A small class-conditioned image diffusion model, trained from scratch.
Model: 48-pixel images, norm layernorm, activation gelu, patch size [6, 6], layers 8.
Training: soap at rate 0.0017, 18300 steps, batches of 64.
Data: trained on retinal OCT scans (Kermany 2017), 98430 training examples, 11.9 epochs.
Rows from block 2 of a small class-conditioned image diffusion model, named by matrix and row number. Rows with one number belong to one neuron. Each number is 500 + 50 x the weight over its row's rms, rounded and kept within 0 to 999. All counts start at 0. Numbers have three digits each.
After each neuron's rows are labels from the 100 images, of 14976 (inputs lightly noised), where the neuron reaches its highest value: "strongest on" is what is common among them. Only what is clearly more common there than usual is listed. The data: retinal OCT scans (Kermany 2017). In brackets: how many of the 100, against the usual share in percent.
# fc1: MLP up (model.blocks.2.mlp.fc1.weight, 384x192), inputs 128-191
# fc2: MLP down (model.blocks.2.mlp.fc2.weight, 192x384, transposed), outputs 128-191

fc1.237:476519528485623504444450528517501486499472510485478509488468456467565422487528537472512456509553523459461466506544545465566561531492538541528492475492546610512625455443580454450514443511492496
fc2.237:549546531451508521472431484438554418396528584596413535506520531491506454522535487473515522434532566486498467492522457632441485478451464533516521451412526463665502525434519525507494568504505527
strongest on: finding: diabetic macular edema (53 vs 11.7)

fc1.244:528555434573391504506440612538445450529436457426574465555501453491453494408524472496428485612526501531549510453444488475489513474522508415478517512475561442552508476399461521495626469484377520
fc2.244:551469509506477492535488461465540446541473482459483528495450465506573415495521505493468508487554475613455509546549507450489391474518620540491491519523488564528409498428504452482517445479421550
strongest on: finding: diabetic macular edema (42 vs 11.7)

fc1.174:547526468520466420544518531473501481481517520432557527518506402509541473405472552490559432444578533487601484532522535594442629513432471317507431527514508399557506464572484481559546402501494503
fc2.174:614528551477390512504470387525464528506522516535481487475516439459538511526496501494431502550454445486610569499425497563451397507491529447576482580406505543601459486526501457589554374510467574
strongest on: finding: diabetic macular edema (32 vs 11.7)

fc1.191:432543466540461485507482519451458446505505545560579502480473416447515579510511538624448516419569436494526465482500475428450514406548542491515537407466456512551516492403442542496521465532503438
fc2.191:618439488359503423499456539583452400625512523478415471435508475525502524442553421440490513451470560462478516465512421489447490526429517501521536429456492431555500491561476498472505429450488492
strongest on: finding: normal (85 vs 51.6)

fc1.149:544601451562513539516530513531488494448510474508468500535495447455417462552571551517586459562536473432609520610530445567453430575522509566533524487525457499527462484495466377532487480465429445
fc2.149:545430433572362463521455436535543479449510481524535485527432473501522337511500569535513487452515523524535509614521575562463528493487542583492528468505619494507465495408558509495527465528504507
strongest on: finding: diabetic macular edema (33 vs 11.7)

fc1.173:432557513579533444525487451536493449471495588555555473530490457524528540494524524499476554562558549452495617535485449478485486446595575486538590596474621506492474601567461513492443536551410556
fc2.173:582438439458424540512403547507495512444530520489524501549474509550510493473505482521500463552547504474514449477535550459480534508683447523551468497493501401429573489514522544435478440560459507
strongest on: finding: normal (99 vs 51.6)

fc1.304:481465400506509537600416551577523450498479519552621481511464504460541448538477479411419535508492532578432493474617512513496537556453515486442469521496440480505610554478406499449384553498441588
fc2.304:488575543592510458555499544502482524489511495498479600508528367486487489499515573404526587490529396468501528514536489482490516513502501479465434522508562508576457451520453524434445482603519501
strongest on: finding: diabetic macular edema (57 vs 11.7)

fc1.54:478431486495480496369520444478495404396490470508540486447422568508466472475520397560495418584529454558563655521550525501547508509543473468535442462404480553579520493499448498503519534461540547
fc2.54:375589434440470428449492397487407457493538487493432535474612472516441524544544491485510474448489422468472586465498484443522517436504528504526434516569528474510610523450575569450533564535533454
strongest on: finding: diabetic macular edema (41 vs 11.7)

fc1.340:441523459534601492479460477535474539496516465561521525557476602500482493542491474462465516569476484468558496535551531555516446483534479513526405453464564554555477540530543517588450515555392526
fc2.340:478452530571517586385500443418430458553512452537449511483464517504475495533406530568535491501505515494600464523477464503499498517496435467481459450531434443526446508419495480534411522513441485
strongest on: finding: diabetic macular edema (51 vs 11.7)

fc1.47:458505578544536501545508524462525518603431585403463380526471536460482540416521543540554557541588555443392518526437454472487512506510552512520488432546515452464493563458418522572508566469522480
fc2.47:492574401610536496520524514495517523510438568451503558434513613377458540454482500507541576438507458565409525516466560505504424554457461464512493419426475545569425460513595504453453516578507560
strongest on: finding: normal (94 vs 51.6)

fc1.303:457585469502508452465425520464489500509451627507591454579429470495496581589522588509519544512506528509453485518391464512527565534528587529425518464489511588520515520443453394483571458502517500
fc2.303:461524441477460402413577488474528462379535487503465471507540502468455532393434527414501533429544502539476513502411485446458476480479591488459577435534459526486439554546601612399534493477505402
strongest on: finding: choroidal neovascularization (59 vs 29.4)

fc1.178:490433532593494513513542530525521607575548505499548511477537523534556542527540490453536531506590507562507437527510511579609535534509436520535512573479469455475457471578508427443478558500553515
fc2.178:473441523503576391500550593510446573450475493403506473412421543485411530557502502514536466463491497518475489522466548526511540509546534459515490538542501453460507600519543512548540507506534560
strongest on: finding: choroidal neovascularization (73 vs 29.4)

fc1.135:544538537527551423506474534471491523456458561545465510626511434430564430424510568486502501538451471461566549526553468476474501470546455480408511533480535488507512468484516399564460514573521476
fc2.135:507499422450531534578436443516449506493492426472509566609471577463420563535568468504475444522493479486610530514568528519505483522566463485438501602488561522495564502452493526544511518457460594
strongest on: finding: diabetic macular edema (62 vs 11.7)

fc1.276:492537550403556534527518589480560509425464498519466609542519548417436450511442554558473519537391498456496594480469468452492411543511536461498554557454475517496550480486442461524495362565540527
fc2.276:553561591475529505569488512516581566437494425538591505469513469501482464523586443482502480509434594479504449457488481537562529475423568492538459527594523464511493517466428454475561466412503522
strongest on: finding: normal (92 vs 51.6)

fc1.213:509567515572532488595458481443494459532459551512540487431583354535490489535508426431534477561530401467440485471497555474508483473465537505459461518464434482526491504508521481481425599636391538
fc2.213:521469486398525573603491485513509497562363482525555524415454535583514553499547520417486503512525474523493447516431487438525521556535562534482499439591580439528471535513500462515439510472467606
strongest on: finding: normal (82 vs 51.6)

fc1.14:477479419470451477522453437441508484544532381531464479524509475526564400399611579459458498446534525556525521579526481499534620480495551585527542487563566568446538414519494521456577555481493510
fc2.14:438508571503514523491511559569466528553587522558523569489520498542463489472525520478474422584511523469484547530476442512488451527501497512537511429469571526393508554426453504486565620471617494
strongest on: finding: diabetic macular edema (31 vs 11.7)

fc1.190:552495494573380491510512544455492464452561581473509480518549613570421466518446473518615542545466354546529501485512328534464532493498591454468399462473475526446507550406482543484493509581535468
fc2.190:472617540466470439582513457495556547453484459452566429497435518432497579541448493434508603495405563506496520489518534506463502473620559498434532486560489486513449516547497479557456531551439538
strongest on: finding: normal (95 vs 51.6)

fc1.259:576442481460457499565394423498505582455561522555537572534484582539461500433531449536541525471556536564403585522453495479417501465490530421611477566479474505422387466469557507497445387377567458
fc2.259:536516458579516592538540521489518526590525515489395428566481544493473484436490479584485498512432473454491559432423502531479448507526512444586559568529504531476517674500580476542452432548539529
strongest on: finding: normal (89 vs 51.6)

fc1.336:538520493581379512498475479583491482390443501556550530548546465561540424480512622581442473490471581440509435529524473430552511457557602527440550533541560459451514568445493454581546456482465485
fc2.336:455470517408508426563530538425495518415486525502532457558511483496549418493566392627485470491482484499622417505591525449518522464398461515481452532468463461460550390487567533537481533492550585
strongest on: finding: normal (93 vs 51.6)

fc1.233:576431532461453485451591483495480516506493571533558569534577462595540566477484518452479492438526414463520507454463488515539561535455556619465532568539445510511453527458472500531516518573540442
fc2.233:473465395500496489506515574524589498462452507470587536342401486484529502483500482519520503517527518394450487500581414529543439502507493505535456452586462543490495490432428473495581566608519392
strongest on: finding: normal (92 vs 51.6)

fc1.315:480526532491524407468516497429460450470473432575536506496566516563456516463449562464515542500548539473486480502480518510493546543470580550507500545489482495445569629532393459459478443458513579
fc2.315:497431432530388550455491488479540414488435579487450611582491578557484490519591580590514467531619408473490529537460499503475392473501491484474589536553553540462506448502454523549527520497571462
strongest on: finding: normal (85 vs 51.6)

fc1.359:483513489564493563436440474490416542483560578487538545509432503565501423543564437417388515578515482472501491580505489521567511490454514459482494537473466534511541532430524500551532474465581550
fc2.359:451534503574476523464501472570403471479506421598525491389533447450587511468529440484496556450500465419585460475443434488473551463523435612554473457480496521533507471554574452546513493530563481
strongest on: finding: diabetic macular edema (50 vs 11.7)

fc1.82:446520503507490512489441532518435465531521461513505529531467531540522430534585482511567615432446547546511460446484465496554537524535516639515437481506554441565497550456449518513500503478549441
fc2.82:509435492553465498509531477536472567548599548549522494550528374375455505478497451524507501536436484484548500433478532602523448549427553508513571536444480484560477468473576499560572506520423471
strongest on: finding: diabetic macular edema (38 vs 11.7)

fc1.139:464598534539587473539498503478481492453566483495464506483448501491512470485411517549521421614419474416537489482418569535491552547507427527487500397452457482563561499462459510490504479429419530
fc2.139:495413556439498530533505461558405463501558449482500526450507509494529541484526486532480459506491484466521406502500507495430509585475416459458547501553505428381533485527618501440486453536508454
strongest on: finding: normal (89 vs 51.6)

fc1.10:528568537506542476503507460469443526502460535414472488492517560547451467494589493509475509519531614496409543602460505549537483568482515411472497451496561501589452511578429499584424516485573527
fc2.10:441511506491469571461496531539506420525530456483506524500526452469632455484494513500449457448538477454510510453464592521483577478502463552458587471531462487546510515482501433452572473506548476
strongest on: finding: diabetic macular edema (36 vs 11.7)

fc1.156:479486487450492530374534494543452487511460475499502462542459526424533518576553499492439523557513644432509592527526482516502527387523519549500502693391514574588537532506486476531588446378465481
fc2.156:516472451596518465425550457419577451547431535524474520520509473481529487513467548511483475512486343522561591501501475548489455539520461482477495689606522540593466462500481500551445514602523474
strongest on: finding: drusen (27 vs 7.4)

fc1.355:510420487566408611539386497411492506472446530494580540481550533575499495472536429540549570447524464535387551579554644496521526474570398492541438397524406433543483497444510484452526536467431545
fc2.355:567469542632424513553504489506604487476479525507395517630481491569506452494542454526535513521460523496501519485494408524528491478545517561477434450508485431615499414519546488534494440522489515
strongest on: finding: diabetic macular edema (53 vs 11.7)

fc1.128:505522482555442476538490491465497490495484356516509537493518613462470527397546452505558581459465497512530508564481504463611719462522503502505490483457494489541491526517467451493530493526424368
fc2.128:519551457539508527513511475587485457482498485479488475455455503469613655467508461546497626530408442465572523573342379496410509491428520497529437463473411537574477493491489481480514433419492516
strongest on: finding: choroidal neovascularization (60 vs 29.4)

fc1.99:505466484482457494418454504401519554459530476559490582614554558533476407567531506488549533448514448449609485574434412419517470453589544426607422517562510500506495541494448487488492463494544512
fc2.99:528525437561488466456579450487426460498512517527550420653489531572472473451457414487446552467545585507508464509386592445505463535460535511539475531380459547508598524468542554502560492475476469
strongest on: finding: normal (86 vs 51.6)

fc1.75:538533492422558514615346500485516504511542484470491513476492490504508410540460537482521497447539448575400419499536612518500469629435525499475460388563522491502553520439491509443469459574528482
fc2.75:484531533499433513473522489515490464431510546468443535546509586590505399540513497525505574506488534467481441439539473457465646401515375466483468432382497577569574485543533481515553474593462546
strongest on: finding: normal (83 vs 51.6)

fc1.122:491562484360563477503556493461463521554484488518471500472542460514474496488559442511478508543558536480505394521497596549464478568513444538472425522463463481450556463433598573409486490533475476
fc2.122:486458570463491556430516464519389572446453574546503520521513518575438505546446531487475498438471683558587467506545539521584491505419492461494538451468477533521483542501541466502556486522554499
strongest on: finding: choroidal neovascularization (70 vs 29.4)

fc1.133:500495498503494499499432484428495466529576550524472545511507478425555562442468411513534558496544426631473459529554532349505655513490552569432514555491455578469446531534562530506472560516538560
fc2.133:439450534497475462426588465522502425563547466504518467496559400364423542630526506511448527533398600397501452509555463408540445494588580520467577579444486512535493508499589511595542527490422483
strongest on: finding: normal (83 vs 51.6)

fc1.67:432516531508507535481550533540544471584507564424519527630588431524498525585478503530529495592497454485448453494573489542471590458496538545517455585509441549465473407476445396592503552559489510
fc2.67:465513458542502551477495544424480496619570511466454481699543468504486479390450446579555488528489485526472454518526563550516525504519514469497487561484489485480518563464397588656507529504495512
strongest on: finding: diabetic macular edema (41 vs 11.7)

fc1.97:509550520476442409575489510503403477478506426473474449425550520574534436548513513446452588396590525546486406418529525518443411546449467426453535576414542536469480467563442477602472477477495549
fc2.97:560490517484441493606477419488542528406474455521525472452488504537502445542510517451545579458482461472485404487523488452568462388465547528410421591551517489453491477498475460553500495520513516
strongest on: finding: normal (82 vs 51.6)

fc1.148:497457544508554598563490525520444462568445515448571562559493541490495452517490558522487440474429545500473446473498642511468546502505493497610413493538497541492444523452571487574443485503486564
fc2.148:542481548395445490483490537572526632506502428460556639602483499490498502435463534566533508508569519457547550519455492471474438473484463480518508532397508482396477417518454575575504430531457453
strongest on: finding: diabetic macular edema (37 vs 11.7)

fc1.379:560476396505437492468524451519571425555516520550511445491535476465534481494500446490532577538465568626471537602523447520474519589545526525463519513555490448506511489461510505515511509570558553
fc2.379:507479414515545464442488528485386457540460429528482541537493440433497514478480507478521511512466425550599527506538492565461516521558620520508523506495517506496541575540441460480495533435560508
strongest on: finding: diabetic macular edema (53 vs 11.7)

fc1.236:424595472516532602529450559511493664533417493470521523509499546432501545549421510495458583580462454481411461521508572453549444530460491500458487469501423500477481477444588497396477523427503577
fc2.236:534396498466469480486466535479433365590432578522514458509485530406449462485506487517541538546536461474559410489544398514429554470491475467539469432529503523473566505489442507421560479622528481
strongest on: finding: normal (90 vs 51.6)

fc1.201:356429537502470514593502463609532470454514535512410436466484477478498607482599558490438474392534527471473454437491520503432545549486480512501574431523526439563487378531512507554541475521490419
fc2.201:424592520480499425492596427534538473460491533619537487453597462478483545488486492473506442478491578525388423502503525521494518456568617461523453472481486423459548507473503467536446500456408486
strongest on: finding: choroidal neovascularization (63 vs 29.4)

fc1.121:430406530532505464504419550452512546523453461520511491515444410500498544557559591458554483528500524534617503452433577525504438458471620476497521482450563501500479450504494564507502391434477439
fc2.121:495514455382438476481525462545430497530539448493575515370509517471500499482472522380475423514506473468555501454408523587521555511573566531523505542523491454555533526505496557486459516545473484
strongest on: finding: normal (82 vs 51.6)

fc1.249:519540481499499439494462477518545568485516391501502492510497591505519477449435450480507568504454516560507498399521526536558467538465552579506489490482502527493521442518566455550544522528396478
fc2.249:525552447464472461513537502586479460535597476621453505540494480489548385451453470526480535500550487392522509443491509501525504422539596557547644493476489536491541606476448510515576485444561448
strongest on: finding: choroidal neovascularization (64 vs 29.4)

fc1.306:454468418497410511481459519589539459501487437522497430471498433520539464527460478419538502448515564521613443492511444521465531447544597514483518451443557525465629440472518515442621587595502412
fc2.306:427541474423503545477595458456454558478454483502501538442502521530541511444529474450458426499542492444553448478502570475569440618560519501453424502647556483411529517455426395472511465424564494
strongest on: finding: diabetic macular edema (56 vs 11.7)

fc1.232:589613494536574501502445573459482488477490571547475501504481419505485496514556519499583486587546527366597545486455497513476486464513483519423536495462502486505467494382431471437517503452441506
fc2.232:557473512652586426480522466446470554542498489480634481486429526555491467506506517532492522434526496501461497480537569491424515525471487486426558472501484459514553575566557407439553482489572471
strongest on: finding: diabetic macular edema (36 vs 11.7)

fc1.152:561595516462447512576487455516533421477524486511542503545483500567535525554547377407421483554524576480516419550574431502476512477482450509518480538557508493406498543447409400428448508561526500
fc2.152:520577453582485553571495554481427579524515519599442504470487487538512476496488499340426495462470363493571542531506495446534531503526424452460481637515441489500484564577572609408495487475469527
strongest on: finding: diabetic macular edema (85 vs 11.7)

fc1.292:537464429506476524550424491420444569498526501489504444552523484485578528492469430553479524442557430557492513499474410441525462482384452507498545528423499432505466537438533461499532498437489470
fc2.292:470533468542449438518525535519505427403499499526409472580495519517485472479496534393499563513467497515567527505539509429502485519432552505535470552573498560591488577487547506383455498541489530
strongest on: finding: normal (97 vs 51.6)

fc1.34:446550584487541513543481432584455515470539521434487547493498613556470542466489491420472525486468524442428514486636465537528486536417537543496430513587548570421510463587473514524485440498401567
fc2.34:563473383537540554465456542395530396623509505472458527459536479471500535604540472584482485533530476465374512494489555415520523592469454490452538469497544419494562476452576538458461558492443485
strongest on: finding: diabetic macular edema (39 vs 11.7)

fc1.72:534436462554477532431398473563522473414486537478489578520513566441537501546522533439514540542513459502443531476547429524436542445461519557430466431544465494525394519468490507594486449547499518
fc2.72:587508526557468585470624519483509501520471493534468440564482525391502495477485526475471565525454471518448473523512553520488479513562560487412515445387471544459462400486398503565545385463485427
strongest on: finding: choroidal neovascularization (64 vs 29.4); finding: diabetic macular edema (31 vs 11.7)

fc1.94:533489501357438506592520466415530593557451511591490480461489483484475506402461449536532534503548505487493524518489481488536458630519558497478584490515525509540497462474525565460466460570445476
fc2.94:611559450543504541510582527492468452398522483530634474469598503607527524441505471431454512414512461581510507504404601454431533514500521519528441453550510500537459479525457470404458402421466511
strongest on: finding: normal (89 vs 51.6)

fc1.352:471465592409437518487455423532555510435442493521520526564439499589511518483542479538562480474464442464532403441489563539539526507434472545493497372456537549552523497609393614494531591570497507
fc2.352:465551489568508391501518515496382526438438550482529448551493407555521463587494567503465499434471511519524383505468457518523488525536492519541506419507517568470496547481583461420511634466473497
strongest on: finding: normal (90 vs 51.6)

fc1.281:445487466477599475494483485541604359391478552432571431467486447566586507530464552488483473498539471561469572505508439473438593577544541465501513542504511573624466459551520414443539460521507509
fc2.281:500441538617516491526535490546347593421506497442404563386517405501491500441525522447501568561440464499443557499574486501478470387415444528509551523461469492626563523496553517509521510470555540
strongest on: finding: normal (80 vs 51.6)

fc1.189:513598510506426401522504520399519594562414620491448569519517472468468557570499424497590596562480495526555515551490511500507474483504499539488452480479475610505406533502509439532430462476575551
fc2.189:578506492480492486466539450534477412493408517467541482545417530446430444420490574486433576569520561500572513609472460522414470472494476515441557486516613547456399472510467497479427456553471375
strongest on: finding: diabetic macular edema (29 vs 11.7)

fc1.211:552524457571586520550464561470472407470527562469452522428536380457576445506483468497494530511480463525444527456396464453555459406456499552509432463499491530546498467500402600546434479579522500
fc2.211:555546504442503516414523469528390504540502460426527471499523470445546520518498489507478565552417505503459502497339476443527405497545477505536511436442488554582498506522536382544493445439527437
strongest on: finding: choroidal neovascularization (71 vs 29.4)

fc1.230:480485453453520525529553588469493505523497535637622500459579553603542558351424507486463519487636445523500573547529379478531526552485572509552519501431563445429467525453462536397481424498516434
fc2.230:474451480454516551496412521547672421429445479471509574483506530597479525503605547544424446454506627542563493504520471412466540502491501479544505422531481448442447471533571502528457495528514428
strongest on: finding: normal (85 vs 51.6)

fc1.372:494545513514434480458506495493473509590551544520480478449559450568426449387564486488573484463485500633616501532576481559488514470536477494475473487493500437456464483482517486597517543608509507
fc2.372:556392455606527539521438558426501503570447530492493504538436548465494408516517474489539534478507493466471457478541548623521444468495519506536496584531491488544506558515526461518503564449541519
strongest on: finding: choroidal neovascularization (77 vs 29.4)

fc1.80:491453439614476421497452507507593477458400447483426444542512480551546436541496504598562473462536460573479537444606504518509462543578513550423473470495494496604538499492517536613542449444563503
fc2.80:484475589546482568574461573510468538522528503422457544483545422543477524567492571553540447520455481552599493513507479485550496538419446503480427502460546482517526479501439472621446445514586480
strongest on: finding: normal (83 vs 51.6)

fc1.137:524464509505425483511532488507562541479496477453504462494411550556524494484484526405471547494512466471547477483461458452501460512624424460464557405415564481526377505468569486537516518414638488
fc2.137:455462394556464479416455488435437403524529484467516495547602507443474445574549523458481496544417543474512518518569451536471409478377473491482525349580463503449517491537501568516504536557556521
strongest on: finding: normal (90 vs 51.6)

fc1.4:528502445455484505504545516486479461385499463545368503537586490468515476411451522458470450543524449470520527488568495456464498478491688564535605499495606499496573574454513575507637570503460504
fc2.4:475541496640452456518427516522533469455433535579540496538407500449593526512513441420521503449478588490549497509553487524489488508601598551565486539591501455465537441503482393460634574548508567
strongest on: finding: normal (99 vs 51.6)

fc1.170:484526502539517455541580486492526495600478522500509621528497467496527483622551604454548576501508566505464496509511523523549427475541574602465450482510496523575501440582549486494524453520461525
fc2.170:426563493481542515477506468471443521530524495498435416492502432458548487479513535493491581492453523473521546497433510499409456561521505452548540523474432501581510577465476412541583487486479561
strongest on: finding: choroidal neovascularization (73 vs 29.4)

fc1.165:434399486525564522436450488560552531513438512535502515449527512452540451601566542532488489494452491535468525451448378500452556443548523536619486508452521602533552486407525447440437428552518466
fc2.165:439454473421438537460475484528573563484419569547498495556487526515524423481456516521496588399500625471523418532430468505523513441385441490526503411453479515624480439533446483543489518430539478
strongest on: finding: normal (94 vs 51.6)

fc1.12:486503566532528447507552520514523416525453530428575498533506521385558462433450497561453459434568488521493503521463619428558550505591481451436495516445489468543404389469461490456506458502463543
fc2.12:504460531509471476484569492529503433509527523545517511491574399581492444487413446465438498510540568487487462458493527516479536615443540487538503404508572429481478457408440504511487607447500532
strongest on: finding: diabetic macular edema (48 vs 11.7)

fc1.119:474422436458593629514540539505383531492455549511586558489523557516533502497485541414551451584425577504465466499469549518545539516529439519514373490481543474578531496435525617536506476564468561
fc2.119:457457514478505481549395566536637502545543474517448536449471586499519537481512492420418519453564497525555481480449369510491511457413454427455505387519470499584502513533470421466496543452470517
strongest on: finding: choroidal neovascularization (75 vs 29.4)

fc1.169:533533454520541513606535464494432488503497556556542576493444540404520556466557491482475630606535482526498494460493410486467539517437504511480519424434510575541519500430523487454381566524534595
fc2.169:529505538581506560498413536509456426547514530457537458564535464406490572450444511454497613652578510479489475524553612504560518498493539553514542460525474532599518433463454561468477572480514489
strongest on: finding: choroidal neovascularization (68 vs 29.4)

fc1.284:499478437501499468479453479366470503531467565550434486438470416531521454468525587460395542518558563437392507482494483435478523519611530547558509532532453446511512423518480498595419535458453496
fc2.284:491506526436497496429601494487443536551452503473511474438553480544522497487509418457551483438399410584485434521455502461449515520494506475485562460445458507497568532522505551541513562521419582
strongest on: finding: diabetic macular edema (28 vs 11.7)

fc1.381:490441542500381451543524482430509453513508576462493575501509312486468478531550540484536466487463544469532504584527526507510479508481524341506552481470511585487481445625462530497516492495564515
fc2.381:486556502497616444493523478464484507517563472457470467468515493463477550493544519471437589455462489585460559583500473474421524563547526483520460468501670490517503577406564469523508525482469478
strongest on: finding: choroidal neovascularization (78 vs 29.4)

fc1.108:481514577527505463598482626425505551460473550488475531479540499517468555550475496512524347468451466485561419485427579504494519545465594563509508411464479564481523532471483495537558445431517549
fc2.108:459528538398548497511566511500511513551453444600495491571539551444495473428489485438460370527509478493516464506553394519480463471512512490526503543490527535473514558550492480636468468620490516
strongest on: finding: normal (85 vs 51.6)

fc1.153:523493474540482523520444633551446483563514586510565575529600540417493550482444453532548533443578471623539463532551513494580521625415595486525509528502507545512478447488425518453467489490526550
fc2.153:519488495480462405505569467442530440466462503489455542606488492473489517445477523545437506498490506508477482469528459462443591412543538535459466451554498482454582488442601608429568439512398560
strongest on: finding: normal (99 vs 51.6)

fc1.101:555440532510400488469454508481557555442481480554509617549607526511482453481515551478552439469527444496559521497446496567506515506489542508517515529499506499438453522551452529493523539514519538
fc2.101:551503524522520432497504485491474487426562476536528434547398507481505519508503488496473489405566468452430535490429525476470550505501600468542506574515588477419457496454512483495579510492494492
strongest on: finding: diabetic macular edema (33 vs 11.7)

fc1.335:481399468576492552580581536526457644504475473464536406440414545576548585543450462516502559457448569496447547497495442439551547563605438551503440565448459478516524468602530481478554482412407480
fc2.335:490589450412489438496552486424554521495399474517559499453557471487509479456538432516541480380465546593544557461471520398503526434469479519505422527547486438569616521476573486455531438501506480
strongest on: finding: choroidal neovascularization (80 vs 29.4)

fc1.301:490512575413492483539448458496489427489495449516487492548508502662405434545451498536488530531449476484558579483539557615514468561542432456454505458442497492484610546563555537514577419419533410
fc2.301:583569428494501579603540487552505569517493479501461499466479525628509414525437489558498504524495495420461595495450443527481522505384407467505508479540504460425538490546472538465518407539524598
strongest on: finding: normal (99 vs 51.6)